config.yaml
train_examples: 36250
horizontal_flip: true
levels_per_channel: 8
hidden_act: "gelu"
fused_qkv: false
bias: "none"
init: "small_normal"
max_steps: 8100
batch_size: 128
epochs: 28.6
lr_schedule: "wsd_sqrt"
Rows from block 3 of a small autoregressive pixel model, named by matrix and row number. Rows with one number belong to one neuron. Each number is 500 + 50 x the weight over its row's rms, rounded and kept within 0 to 999. All counts start at 0. Numbers have three digits each. After the name is the row's rms in percent of the matrix's.
After each neuron's rows are labels from the 100 images, of 14976, where the neuron reaches its highest value: "responds to" is what is common among them. Only what is clearly more common there than usual is listed. The data: Sentinel-2 satellite tiles (TerraMesh). In brackets: how many of the 100, against the usual share in percent.
# fc1: MLP up (model.blocks.3.mlp.fc1.weight, 1536x256), inputs 0-85
# fc2: MLP down (model.blocks.3.mlp.fc2.weight, 256x1536, transposed), outputs 0-85

fc1.580 109:426478530464439537526527531491489472578554532453464554454610612484565486526500524573544561510522582473476504470427558532505422467496492521483459489509397524489512496547600516434488417558521513482525492496536468438566501465521486451480432517522299523507406471
fc2.580 116:435522388437464506480556505463521529501492486520462492443521514451464481606579469402462442524455488533512494475502428499496517516510492506376548489492475432562429431472499504593542541520455508500534540532593451472458544425377484454490569578536573433484498467
responds to: main land cover: rangeland (41 vs 20.4)

fc1.146 118:478564436572533488494481416496594535566536394515411499513516537522479562429505529552506534513542561530419422490565546436542447517445474445520467566508463538477482500500539509460419560585511494519473511461499554530566472441545368427554467483589460547449461631
fc2.146 142:604409505475438399509528483540481488526453438457523548536509490470485510523599492407493401528463428515547549442484522546510520442536475445468516446487533587535429521441462541542459562488513458542580554483565479513479469508541551490478548437502469406517502457
responds to: water (75 vs 40.5); main land cover: water (59 vs 11.2)

fc1.334 064:483465512539459533476450650562487479422454478456515463452455555475541502596510485505498511465554432423490516495478514593565434572547470488462530466410499580439498523488512451523592489503522446514621537509432475569487439554467556565529392396408552455464433455
fc2.334 049:423534476510466476474476535477476511512485446456536477510542454549537480489467599476463446402519518549544480446519482428412481540549523492571498462580530401552510507474466496553508464576557482563510488510536458451424667484450486466498494506491402486546621505
responds to: main land cover: trees (51 vs 19.6)

fc1.306 109:443619489606438466567475446535487465478454571470398575425509500472510529527563470501472466480603467416494493507540522470582535469448507563483476519452534608505473495479493555559472435495456346607529574497499530511482612465601431574539507494504529495480329516
fc2.306 095:590516501455543491459548501514491481457496541513506519566497584584465485431515527511582502337516494488486479477467574445505491595509510505512502483472482491438487438535441532419458445519489516507417472515578615623613489460540546373560495509495515626479569580
responds to: main land cover: rangeland (60 vs 20.4)

fc1.229 109:415464467514455488550483536506636488475531553495436525448546535396534487395453453522439546469522454371438447553499562505510495532519471574470466552540477511462453460409589473504539479514391510472522554520493555457548497473605558514579410493563519554456469516
fc2.229 101:496344477480526515539530424468560551427529410458513496489516577527440477346455487531517477419481465381462512474588448469473529512453478513554484498551547459459427596525498475488524552422531491471429459510476559536535460523423495479387487508568567471495459537
responds to: built area (86 vs 37.5); crops (81 vs 38.9); water (68 vs 40.5); main land cover: built area (31 vs 4.6)

fc1.658 081:449498439534412592480523519369426460476490543466556541497524458481450472415432541527533583460497558411399532498590469498568430506453516578451526536555527452570474580415458507548534431570473483454558535519543461533459600447512440433500528481421442455452493517
fc2.658 061:482553495512534597481490552478423523468504540455529522510439470479474493512508532598504512455449545471536523483501466414482463446505484510588580504583536540492508468657577498523487478412654478537497485527502467586414514544527462552483534481494500447523511491
responds to: clouds (36 vs 15.5)

fc1.614 079:490524482501414500552483499500516481483436473495468586539562458537586421635439451552519407574517482482476485491528507470508496490496426476499510471400499596411479481539482500506508546499534469434581498440408594453541627450507489508504457443495514447502465531
fc2.614 065:500569460471520516514488582503453570488510580451530566492616561534531463625592488488518477541493476406474535535516546448500520546537491447478484486517525568460519662478468516516504523524522467572456495441446539562543474510480537507368547525482552560408478516
responds to: built area (76 vs 37.5); water (72 vs 40.5); main land cover: built area (36 vs 4.6)

fc1.739 048:521556478516464489461503466460513490476482540509511596570393419500481522513504546537489469478486533544478431496512571491616442443459511511454536485438536448517487497439546477467434493506480501586602523447474443502523581526358458476482509496512435485458448498
fc2.739 039:432447465457505536454561435545422484506476544506492516508481520504462518359467531570582512461498506437513588502413460499521470453446547521469553485515445478505542502554507482520607456429490520461546523527524499473385457481533551481551505544553583551520525475
responds to: main land cover: rangeland (53 vs 20.4)

fc1.145 105:402485508530472480480454404601530607552558500461501495567530504523548563477549419478469470503484410532382517466452484445496513504566455504421506467546497453401461540619485508408498421558497502499551603493488548514496468509587455442525606501428544486471489448
fc2.145 093:552503439499515485498490535557582538517474558467502558527608472499517500540432475474489514617474496526512438463508392504379501558515444501512486450511462479539418552524559518519514524586488538491514455396550442461452474490435401535462513502493478465455499613
responds to: trees (93 vs 58.6); water (69 vs 40.5); built area (66 vs 37.5); main land cover: built area (30 vs 4.6)

fc1.718 120:524498467524436590404505558471547535516578395502535513461535527497517483565474439455419440531464531474502515493547489491601478537444533598496549560503450498609557448479501524506463526523499533550449525472496465486443543471521398537497531467499464408534561562
fc2.718 133:581442394484456467423516522479578565526523513469498563493555520584482488462523506464504528519493506505471459464524549426520528652481534527555549490529449399573548501497527487460540506445516658423450517436638497618486520590474444434522528536530358485522561467
responds to: main land cover: rangeland (63 vs 20.4)

fc1.94 084:514491417534557519448489454436500539551551352526502492499582564458465570488475485551481541528550546475440532486448498439507487572507476506452453568533462560543549467449566482448513502534498501485480463490527556516591456490479415540535452423524419444437450610
fc2.94 069:517407472486468440483451531459479641507480500495547476507451416507484504480645430519467449413468523481508499480514533566515495514493509493504534543533485550485527504516467473505521599518534570564494498485525551567564568489527581445471482391527446570451480608
responds to: snow or ice (63 vs 20.6); main land cover: snow or ice (58 vs 14.6); main land cover: water (31 vs 11.2)

fc1.83 081:463540520483489551454526472495503510513586492458504552506493573481501525498513460615383520497528455431477529475512533439569525515501436492508560569446525529459583413525540518493418613540527494543449487473429527441388625464536489575486503485514393478487446675
fc2.83 072:484429471477525478467496470484572433525518538521483584487585561507487498511459506387437544425456474636534498441453540496585533606554496547523547480478510514548510456473513528484458477526529509454494508517641513527508513540552565520453503595451494568559556395
responds to: trees (94 vs 58.6); clouds (89 vs 15.5); main land cover: trees (60 vs 19.6)

fc1.496 116:512483500521443564493485557508504556606543470414400523555519527452495601484523516476417592519509439514552489378422500489501443479454463548485484486461442529535539431433530540442516506512482537507555617498483483540453440511551491493601441455541422548487514601
fc2.496 133:491572516539506499515452466510518543498525537456508453436569561494519462522478473629489538495513476424571483523454540518539554505503514499456557481433535435457439543495474520438527459411522467446472423524419538550493523416412524506494511534508527404526488493
responds to: flooded vegetation (29 vs 10.2)

fc1.249 117:527444440506524507459522452557499529542496434516512579520531470496525484404502516500424437497511628644461489439583446511505401485515458469414486524571491608475575518476440402504480526524501420616514529472425512572539462550535456497509481533400459498532485482
fc2.249 142:517480563529505452489467445480447443512536511563479568532485428507521543433503540487557478431523627556545493467519562447514454571533521500511474479491524496514561538483463480419497540503463475583447488522552492512498466520547582541514467496464566514551448578
responds to: water (78 vs 40.5); main land cover: water (63 vs 11.2)

fc1.640 119:481398554530522479534479421468539486599504465461481562513577553409542462586446506541545579551500492435580488425478492576580464520563451565440447517487497502541516472400588493576456492548476376438498447439475514467463531513500522585489476543542500425476489477
fc2.640 106:498509494414510432465505528486508459465487566447493530448542463576574457614454491453531508429486452495535491529525482496418534500625495476480457487472464498473538406496509470519452489488486545571548511452550463565619539485522451411518501495496572528485507507
responds to: built area (69 vs 37.5); main land cover: built area (32 vs 4.6)

fc1.652 103:503525478482520456531548522479464616541483578434511564457530469473484504415499590482471555558540459424491546476551465543527399552527421524315531540537482467496502571402547481519513456522478464492565480459476463558413485490436465588526449505500556404499400523
fc2.652 092:489473517540559540531473454463577528479469481520518566506421365525564472564481555541465502517507514505483513483473513459484515497545476460592491491514538577511540567527517455506463467429488558466533475503455471478454434631439507515516503556506515553488458463
responds to: clouds (34 vs 15.5)

fc1.644 091:445598505508494497451530483532616489480570462455465562459500677484539506457539501435501443515510504445479493527545583552559483621497478584420508425554481476430465484503585627515470548500469494456542492427417650591406461429552452566492433495515566470530526459
fc2.644 078:512554498463469468516483509492562522377495494463485523537379611515493496508554528678471502533475464548484402458555465616494484460570441544501552483520529482540436437559502505507541480460473458380474472528520542459528515474514535529494517387509501511472569443
responds to: main land cover: crops (46 vs 20.2)

fc1.52 116:477561527479416549500485495503576480519533488529419536449492652422544488469520484502394435521519545485510505562531486500526525591495504556423502438497516435419450577510516533482528491451530523489568437515515530452408455475565451429516413481535490468557487510
fc2.52 128:514483504462480506535518494520486634492473524504486515397465508487442507483467516507454449464457465616589488472558394497441434457482451504488495513528608413522459478449467472561536495440348514451496507551555489457498427476578453494505519461507469415552526558
responds to: main land cover: crops (42 vs 20.2)

fc1.753 118:530491484515486529433594483505554422495491460342502531496553533484561496469497610423529506486488426479424526439460490576589450586601445482440503431374533536533444476446493488511546463481492505519520529429543494562492516429488479449579521419523549478511470466
fc2.753 124:564433477536588467434573371447444464480521495508513450462563518572537454427448601418487527425551489652543515488455556500438503498574496490403529536486440505546524371390627439555491457574485543508492502442506497437605465515434456467488452536498587490535455532
responds to: main land cover: trees (79 vs 19.6)

fc1.611 092:451442415504545490579465492497570578516516541525463568506528523581499475513459474508481468517491465451386417529519574517569516536481395448494558519536480540450533555577530400442486458541466512439587591499459568501539506544442436489546451404430494494501505593
fc2.611 080:518493473499564533525495539505551524553475430524479596489520511497503495541488447469505535568510569441518507565491518437508527480513471461566529480480525553442486585444525471439498513534528586553487456381597502523414381511435422554489504591496446444455460593
responds to: flooded vegetation (26 vs 10.2)

fc1.471 064:442512365503437511517496551442476480481529458492507609539427486533432498507499415502430601511604467444492535452485529498523475519478510535478461492440480565516559594477477486465463493466591442630553519583499594568584523493430452381501458484595461521457534535
fc2.471 051:471559547411506511475488492576473458502496540498479524423526441473512506444483602441487441392436505566519534497495503536536453573430480493495514502527510489510547486572462507514434499520437523423503572558502441562456407454597481513565569484459442471517472527
responds to: main land cover: trees (47 vs 19.6)

fc1.209 083:551439515552508525459448478533497498549449495465481574453508441451551502415551502492464473520566551581486465464429494419561482513465458460522598542502491579492496474439514438433476468583467464489544573468412496533416456445552484612492428476470564559500373484
fc2.209 070:494503476466504608523481547487442589557496516490471534432467451549517491536468569416473426456517510452623474560457373542458505410547492512458467476492478427497553629466462493506484424511530609596508546514507492527545539486553525416503552521503558500498519475
responds to: clouds (63 vs 15.5)

fc1.80 093:541532538502445531560459541499627511515484581465425543516450582382526478493456533494477461545542451489546439547487473518473527454621419498377546486404509564455457454386572513447514550507569412546518509532457556405392493485391486513536437475520597419492452438
fc2.80 084:453555450476458472474509499435405509501545566458439411509500685526459480549568479556526449523501495473572499541552473498424505473553535500481505509559448453470475498492461499584470463454533528531528455508502531519550529513524572414502594511485591523506514435
responds to: main land cover: trees (43 vs 19.6); main land cover: water (27 vs 11.2)

fc1.160 057:459515513510513550489478569478487483526550496418494575557453568475511545474603500498469501503542421451411504461407466458480550510518508532524486484527468658576535476521562486487448368572501505488458502511543611556481497524557403516530488541524492511533409473
fc2.160 044:460523469567522504489546510458588567405496480539532507435522582483459448474424522453466437647474515491496520630558409514525546552511507502458510496495421419551484450474541507581471565493496526424523471467568519500506458460457441448515475502558549475452568474
responds to: main land cover: water (31 vs 11.2)

fc1.548 104:532542444501455456517472511450547466478447556407503569563450511493525449496499536559502530518562496467454464465571513409571490522481457484482625571444494581477518502478443493447542564492547425533557480516401523496488570400458614471547472425470508486513430487
fc2.548 096:488444492494484487474456514496538509424515535499486503442523529467530486509472522447551455483477500497439462404518313504419493574563486528584486516529458533481388428520537503449503615645521512551499540546601437499512491426535371490533512573547503452464546485
responds to: clouds (42 vs 15.5)

fc1.379 116:526506531561474500529437461534629496492498453477437534540509581440495455467464471515475511552477460489564493440467519565561515526549436521411545398373501533383438443423491531468494511504482513545474516475369542450465570455457452553476482470462565428542511557
fc2.379 120:454536526450501441454482535448464472510512523487479506510529613666501464572551388587537500457424476559480533577529435556462526598605478501483533464564471531487418470487484492545476368504469527481523485502472536523592574501462547481429489579449441502493517475
responds to: main land cover: trees (61 vs 19.6)

fc1.136 119:484543487495452605448510516449517505464550472446490511576524472487498487574424528526476508506466438504513583490473487510555521558552493498473499485367477539621523426438561493480540503429504451548485542432522505509521523539492453511613554421529518460482540538
fc2.136 135:538463498495505494424448396531534482471495530504506475533488398470467506544417503445559416474483487583591546411427509511499524522474533514491548448475423478517604437512418509468523556464505649513511495427631433600500542492510579467579598540430477477459495514
responds to: main land cover: crops (45 vs 20.2)

fc1.293 115:515484495505512503534438550557466592472441596402452486552451503521460494441418462467493523569506421454606471487486458502543410405449427546485529477443402523461487482521560481499554449484553406410568587556402466498435514459417402416614572465448489453503464424
fc2.293 117:478423474564506501511558495490519515563474524550519511496571387503524522507471499410578486430462494516450511466468543494482470544488447506497396491473498555551579581582559480451506530623509528476583546451431434520486506537534424549491440509466466570443464524
responds to: water (85 vs 40.5); main land cover: water (73 vs 11.2); clouds (44 vs 15.5)

fc1.36 124:521535459569493584462441502512498593622515435547446475592518497501421567507442382484547527512570517512476576530514505494527434484489481506427444521482436530490554432524542501531485547522472544574541455477520538541500527484535394436606563486491542501496445521
fc2.36 117:510458495468477496467442458556580547531487546490520625434470528522535481475505382420517498464419480522565520499515460550474503535538448511535450417489528495524444527548500497527431552535521569486546471469621451532538462488523472524491539542465479505508499565
responds to: water (70 vs 40.5); main land cover: water (65 vs 11.2)

fc1.155 105:478539493562464497516449533439512532510490552509493481606471498468556496501443488539603461527453490500538442444509534410511523433522483438496617535509491464458529447470517466518522561553498487554481565461468434533591559430524417601561500461513471518480413437
fc2.155 099:526504583483482543492501537615514560507489472538477471491400488385518536545629544416587517505475507429533513451452436553509513511507493523479438420444540565489437509521509542453544423458456521511490487475532559486358418527517583506519524560515446506492463550
responds to: flooded vegetation (27 vs 10.2)

fc1.367 118:431585414504545666480484485493462562600547477510465506501560503407612548588560358539462517484582500531467464546484502526596477463495504502449455549413424533542542422445481503500499510527438469520545545619509535521504495467416588538597521462517594459482389446
fc2.367 114:484478532472502621468590492428475437487534373469492404534631555550480546437458512452505494519468518483597554513502531476517530343451552542479537574508476462584549515456465530535464498494534502496550519523464485550543500463416552544451537497495494485532503491
responds to: bare ground (82 vs 24.3); main land cover: bare ground (61 vs 5.1)

fc1.517 117:473496426568393577528416557479505543489526554459498527548475500523437481508470511561511494512564465446543463528542518505472419468520452605496593496478407490467506397489528485523514615606517524559498554537487440434442530473371440504569584385498542564522490491
fc2.517 122:580488464513476459504452500541566460505526524591506547505350384488505530542403471525528449463447503430469449546559547523545441551490500573517548478460521543395529552503483518433448574412645422474499450454482486520454504512539542516540478531517519492460465444
responds to: main land cover: rangeland (45 vs 20.4)

fc1.93 084:467514541541425493542489523483521525478468454465509524581570507464559431472491455633509481458482512428583530503538527545485431443509479507389552517502482442516470513440577519440466499575528510412509496601512455580468592417564498492555539449492427499455500467
fc2.93 087:461496459560511554528421503521535490540527412457508500505520538607490485505616421543531530530520500414504480562506566504470486463452515557489639492525532480422475504441539505603536508422579421567524481470470535519391534535489462530502437483511463435527470559
responds to: built area (73 vs 37.5); main land cover: built area (29 vs 4.6)

fc1.516 068:498459557505451465486465579427519527472540588534487499535459470439573557563443549520569496461475645426545410543570498454501480486574552535345588505444505428447519399396458517489473566501418507542550469499456488429495608426460441496520466548545549409489467468
fc2.516 063:443476491487460466535567565454378492531493514500486360513455505462435519436593535543513479467510538440499545543526509429499492452495557503548554523548546523424525527515464508484607496444530552553580539521385500450406420531514537453467494436501547519508521564
responds to: main land cover: snow or ice (35 vs 14.6)

fc1.51 093:568451424498500470500439530470553550553455456439429525548467524460477460604500408549373608561560524568514428498510496592545497533511456563466487499470497495394482453412486494408572412449442490520541562510475534458450565507492423453592500493479527495511537541
fc2.51 102:512588483490493533484489521495427467475493549461493414507499534499426451483460587547453488532477460597546518482519503539453508529386494511488553545514497424477467474518521466599465384473557431474494505521464495568501547565575491523476520474501525446541535440
responds to: main land cover: crops (41 vs 20.2)

fc1.20 091:494498500533492475557457535515531625512472503494519574490491518410530471478395427512509418488489486402423562568542593484494454495505424547451598556541457526473402421442490461545491577481460470519536520458523458431394575502549358606559550477545519389465352469
fc2.20 088:515464502604528461505397519573513461477475545477509587529485479463560506505468507532522557552557520517502532493425471574408471453418478507616529439449522542464498544536481478486443554582514399582481473525391464482434547434376578502472416526502518440536583529
responds to: main land cover: water (28 vs 11.2)

fc1.492 129:472462514518477440474480556429483514504514511475523495478517581523646470503559496553571461457538480558483461481567515504525477509543462507431439514545506592445551516461554438497434461529550453488577529510459472562477548500529548498550519491535560498494419480
fc2.492 152:528451517480504406507618597513497448463562565525536469480434428556485491484432563540673506437546503460578510485526444460479454485521511480529432473550541512497504595525556468425525473479517508531502521518446370551405481466507472516538539490519413452465489497
responds to: main land cover: built area (26 vs 4.6)

fc1.751 119:439461492528496472429462514440445506532596519459455519428517516547557480568586511576487446480551479423463494466426543406590434562484486524473597531537504558413581466488627466478482452584514531504538549441401546454548558463501493623524415493432412581461393548
fc2.751 118:498525504483482484499462517587525428527486578429486536414554471600475508516529637479573479543475491488462476470521501424446475484556507489476474415522566425511479512519477516537511567570496550459485507465550480520436455473450442538529514548495438539517482477
responds to: built area (65 vs 37.5)

fc1.90 094:404515478508469466428456500573548457566506495473482468437537576540557504532530414428495516502529495499422574424519454511563513574529501445411492448483508528481436454588596506576496455551550471522588533492476493523405490493519524572497447424468546503518504488
fc2.90 080:492579449499504492439573498480469494454466529483544458444395450476512480526446533397491459477483481588524532531461421508499491475515518504498495422507530486541571490494420494560591475466487559517503504487524486396501512448554575486504470570460471437478507547
responds to: main land cover: crops (41 vs 20.2)

fc1.394 114:477454474511513486488493555544584456475571532376489560475514655537561524537481507526474478520509471405366413451501495552555531539515485561469561457527469597452442328460573567460433554496461497362497508423498628451463688440450447528526458446523567495531446591
fc2.394 127:507534533521510549486521423489490459469524511492491540525476571431496478558528515676486377520462488520498439521511576565500500553564486531465415428505510473537441507520466508508480498594493487498489435485538544420574505565544483460452543441430445401442478449
responds to: trees (88 vs 58.6); crops (80 vs 38.9); built area (69 vs 37.5); main land cover: crops (60 vs 20.2)

fc1.657 106:543491406510474486517441541457577511488486452520484556550495492457440455420459470605484497547568555396414449458603524492517455473513456504474509476439476548476431604441526473504535521490452426551545525501512484462535572489472429567514493485492399438438525526
fc2.657 107:601457526478460464512457421526515553493480533511518532500526457450524500549520433546589502521524476510485507631495474569530491509494498535464555456461512538404465531441499511532531445398476455553456469467520506421473460516600538484463397563552399477506449499
responds to: water (76 vs 40.5); main land cover: water (74 vs 11.2)

fc1.7 050:472542500504514522394552499513529479444592479455454518509485574478496507472551513471457486449494511429391503596511627512429524467510539502473590417536493547401507535582529566505440465406517457529504521545469617558502535496478576470517448419515594424538509469
fc2.7 048:438543501511476443498459503466482490435480461445452494580488601474501476514488537523500437524549469559549472469540486511502498556547482444514523500546475505588466415546508452497544481561405565490501528471550500448582527517512468424527562464489350430460539502
responds to: built area (67 vs 37.5); crops (64 vs 38.9)

fc1.712 094:487569550498412564443552521538592534490457580429480498524486562514555488448518480494455476496492507478482466534502588526511488346504495525502544536522472565543430495545526557513452337541515471419558578490502603517442538501551519581507479456400345517508489501
fc2.712 089:600496570455461515491421415375462482454481443502539513526420489468508495484509420472524437476505502569528588512540466534456513519508493507433475428458542449530567492507474492552583569452558527585519512462610458570531559476470538453431509519470477473486589518
responds to: built area (70 vs 37.5); crops (67 vs 38.9); main land cover: crops (42 vs 20.2)

fc1.542 099:492537433496486557567465527474540496456488429451493622534530513495560461528415516497468426582517475469460497560530545567596476482502464438429416486411463646438667493474505512506506490487435489494552551511491584608600488471493407494486471425481420421487508563
fc2.542 104:496474482504514570547461547418499443462513516561464595577470568484536485505477442481498501456478541471469463503537525508596483510538504511487512479493518520520603497496476506510442478495530527490492453559532551479356506528464489515465479496498451543460435505
responds to: crops (77 vs 38.9); main land cover: crops (49 vs 20.2)

fc1.205 097:523557464502453494573459508530498544463466453446521599522490476486590476581498534481480414554463516508493469417544547474509486448541404626435506577441521536527590505550536449474446543459528487605457484561479524433462529443443469453473445462518489471512474464
fc2.205 083:529460560505455472548444471495451493478479536485476591509503444454455488521476502522544542589500505508514495516487508486558487445449496544474529483433524456499590559394507501550480510398540493456463484527478482468492503534508567506501489570499428511515459500
responds to: main land cover: water (37 vs 11.2)

fc1.132 122:464495479449495525452499595451536572544468379493524543465469517413481529460540444460455457566441449512505552497464510543534509504622470616490476507406514546496434513348503520468489570450487522521552587447519444530551570485509446586559497520493391420514473498
fc2.132 126:509479496471523569507541382533551473513503617557488614487420523471505487580486559376437469544476509450527501501517572496523557584562512535471576518403517524532545469481457509465460517477544464548534547467495469534464440548543498515523549475467505500462476435
responds to: flooded vegetation (27 vs 10.2)

fc1.709 041:505489514516505469451504496569501495481507452459517473506478569525518503513599434483560393493512430511378409532477586481488468473486419450503534527480441571531445542508552482483508528529507578517639447419496534435523566490501493437498413453394476529486467629
fc2.709 034:515475503492474497491495478526482476534486545503552476508414350597547474517402518437439562558517483501596486494487371508425533489543523467529518472501408392580548476519510505469570410551409428514497503456565486573595522493469450507574615539504568467528556400
responds to: clouds (35 vs 15.5)

fc1.46 117:423449477608441529492504472520609528537484461502447506528487485462448487480573459480496512475462462430478531496476527471525480493596485544485512450467490512474471479434461524581449555472499455575509540409430541517502558476510421530495605501515506466505496482
fc2.46 122:592460483467480534464536531555504492496491633471465515515496462496456530524554532447462501420507471500492541483505439568537515466507493547446587502545448477571491520398464497474451444508468606443501533462445526564655495557572533489426524578506426431489453499
responds to: water (78 vs 40.5); main land cover: water (66 vs 11.2)

fc1.632 105:488483509493495547527522577506510531460575438485503520448468549436413509517389507457483516510484482392547541450433584496503439473504478578466480537477506611485533450515504475487564627486488484488542493517528504459407509404489416520499479459465501558540483497
fc2.632 119:516562442572488513506445473528511543495480500525495547513445478429466460499535538503504450490537503521473455387519574371517494529513475555514535522510455436473530512382494488521468534527619517526459480401464482590531569459552557495487466577567399452483516530
responds to: main land cover: rangeland (43 vs 20.4)

fc1.565 039:453543491461576563450484489413486522421546483460532445472423532475578475469453489466452599467516491417402534510482465521536488533526515527475507493479510521582510531485589545348535406551483471497496474456447514532512559475539531511518467528531501531482511532
fc2.565 031:521514447490533513454506414511453464471515500492496401485461479568517452456488497546451472502486523520540444567505503483512498465438511486523500551505474521535478442492543473524496506486528521452525513466525494425597581551556390489509530349472563495481526467
responds to: trees (94 vs 58.6); built area (79 vs 37.5); crops (79 vs 38.9); main land cover: trees (44 vs 19.6)

fc1.313 114:489526454478445512541512454561525514549490549494470521494528511480543502559452524466471546506463419531445553471454490483532491426596453454452457526422484632539538533523561491585519552540453457492492572476474508580487484496580449511541550437544611357491531479
fc2.313 116:524516524510463395530490574487489543485444639439521504368494560499522520507432502442467480525513422503591498466491476556479492561539478465504526517480436435490498439435501482472516505489417620446497546475530477491501577527438465500449424499452421475439462426
responds to: main land cover: bare ground (25 vs 5.1)

fc1.302 102:532408417536523487447448553494497524529527492442472518580517503542485557524533481511480535497529427499514400414478486473460501409502416495435398505476490526451504593565527422449440448478463485559531523537489566579532496550504423490547531475553538587528478500
fc2.302 101:444570467535531478534472533503517464519454543534515596423487435464497498499397507396474596529540461458483473471438484515424489470588417494491528438480543501510578531453526461486494418515548538485499454422493493456435437544458369566521532507477575441441487538
responds to: main land cover: built area (39 vs 4.6)

fc1.509 087:442526435491408538509466527483488487508486457554471538607449459473505508583506494497508488506531555542553502466475418489523465476472522522478468559507525559454466467467485411566478494503462497571556503538496489467465526543502506510580524409452605513482438488
fc2.509 082:439532494465473507518519504554489449531529595539502561476458455470488546509464420528509460611536522534551526490491512549545516384557483503426477472521562501490501513417495485491448475523462543539571519542446506465412558405438359407545516490477447602469477559
responds to: crops (72 vs 38.9); built area (69 vs 37.5)

fc1.686 116:401458479536512565520466463531530495584539390498457618560477551429601474470549532599439451513577530438522552454545479489447463456588457567490540539479470467536506518388530454407471569551566446572499512551474495407496503473557481362515572528568527472478516592
fc2.686 121:491518456497527504503441555427536508505522576549462545536450491474503547537506502584500435538493562510468469574519517553446465452553505622586536543487402378474501544467535459530520481393609479503420413516474535468639527516519463450434388520547621463498379484
responds to: main land cover: trees (54 vs 19.6)

fc1.296 127:482554571491480542490465489527467549501597472425500573520547473491530550556549462630488451514558516540510562460526588629546512436494509532477499486499511440506559535446517510441446510582531471446545499556477502496370501463541413403495548494466442468462477469
fc2.296 120:517558520491473505467495501500460386500524583471461504586393477556476543601468471489502533467485495525503435554506486607490529470477531552499482481503480445551509500542408480443465460497508540444539520525500588489475645493557537469476446491502496449561506289
responds to: main land cover: rangeland (46 vs 20.4)

fc1.55 039:518546544548476441450471518509587498488551513468476415486496479395597498503433469491518430487504497453470585486496546479442507574563500485467487482558450494420500418457490591491507494534555535563502499453466565481447600454427540354559433521448560491519422441
fc2.55 036:457486538464494560485539545545410422550503385472523446519466586447475520489560487655529426533515512492475565504493502501473546518412526472542498541499594556527442455461492481472483519477471530431491522492441519522597407537592400633431539464508467402427447539
responds to: main land cover: snow or ice (38 vs 14.6)

fc1.745 101:424516483476431564459446482546530594595525471516515475588524508482503548464368501460517464485518495558475513522518563512456542460542504544454554505470418599526497438500493529507530455484486501586543633505537478472494509487515449611553530492485586395504512469
fc2.745 097:504423550592553479528530448442466465526503550557505499548584429475511498527566544509640469505465528506518503528476521488505502581479490492483515506460483525439461507513426460486416456568516451485536453496356458489557553495424511508549515632438575507496418541
responds to: snow or ice (55 vs 20.6); main land cover: snow or ice (42 vs 14.6)

fc1.38 116:471541489546463499479466581466476552485536450478549482464518507500445499510402489476506545526470538550544436489486525493505425527445455485467479573536461628495511531566579468514437500536554490506501540555556526564434549529524458583495558468482540443553503500
fc2.38 115:439454444433441464449488509515556436539512545484484481365517488537486557553409536425511454517474503531430476478495462482463496444563510511546494493546512482510502531575467512481443505441612584502494542552554530526489504465508525575431426469544481451503556407
responds to: main land cover: water (28 vs 11.2)

fc1.119 115:459493516562481601481506383515445534545564554499410458521512514433503539582453463501423547457523502409541488551477443494557495426502543473488458454418496533548558476565465586479476543483477467433551501567501594624472517442550498507527580426521489366476503510
fc2.119 127:526556573509492525500574497447527463468492490474545447458637455521523534443442481412427514436416475536469512435441481544518507423520498491461488523472478517565501488552471509486476427581393524608513523519514531473525492446461530531485483464453496575545539626
responds to: snow or ice (42 vs 20.6); main land cover: snow or ice (37 vs 14.6)

fc1.280 109:458525461554549541394473556461556512541560506468397456515522540443529517488496481535462518562545562490545434541481481455504545548506523573460510491487409451480500514449564563502546529559485548371473411495476557515548525471491513497499463531574429393551525446
fc2.280 117:599437485492467528443580525417468555501478478487555443494560488518441469490503509536531500364429497626472496565532410463548540570468496456568489488489449495568524470565512481515642525570452539509478512473604483452630451547477571542433555493472421566567588500
responds to: bare ground (53 vs 24.3); main land cover: rangeland (48 vs 20.4); main land cover: bare ground (27 vs 5.1)

fc1.245 087:501572468502481428537514575478553492538459469477521557434416498386502558476438492495489481487523448429449572509541546450548473558484471421479431534533521561515462522371473486590494571503466447534510462463535484484434527486529440600500470511559401465484487440
fc2.245 076:513597462504479498510546559505518581437484502542502496512583517469480545516487438479500425442508506571490502507488468484461519578571508454462358496518567452491476512450474522487541577609421543495514507496489487470549490395450475474562553519512435489467504477
responds to: clouds (48 vs 15.5); snow or ice (43 vs 20.6); main land cover: trees (40 vs 19.6)

fc1.428 133:509508520512481469508512657518517483453472552474493576546502568407410496491387513488471435548413443428516419449453478495507469544549409540447572482414521556433522422428539430519453627585576387641529517469499533460506486406465381518483553459568387469419512505
fc2.428 143:494566585470476513521496515526455454505502459476481467487552585489494504449454475457504541545494500453532485534494475472484521389479534505468525491466526446536456493516507534539485569507537521407560532518506507479453577453470570482489512445517507428510579365
responds to: water (69 vs 40.5); main land cover: water (39 vs 11.2)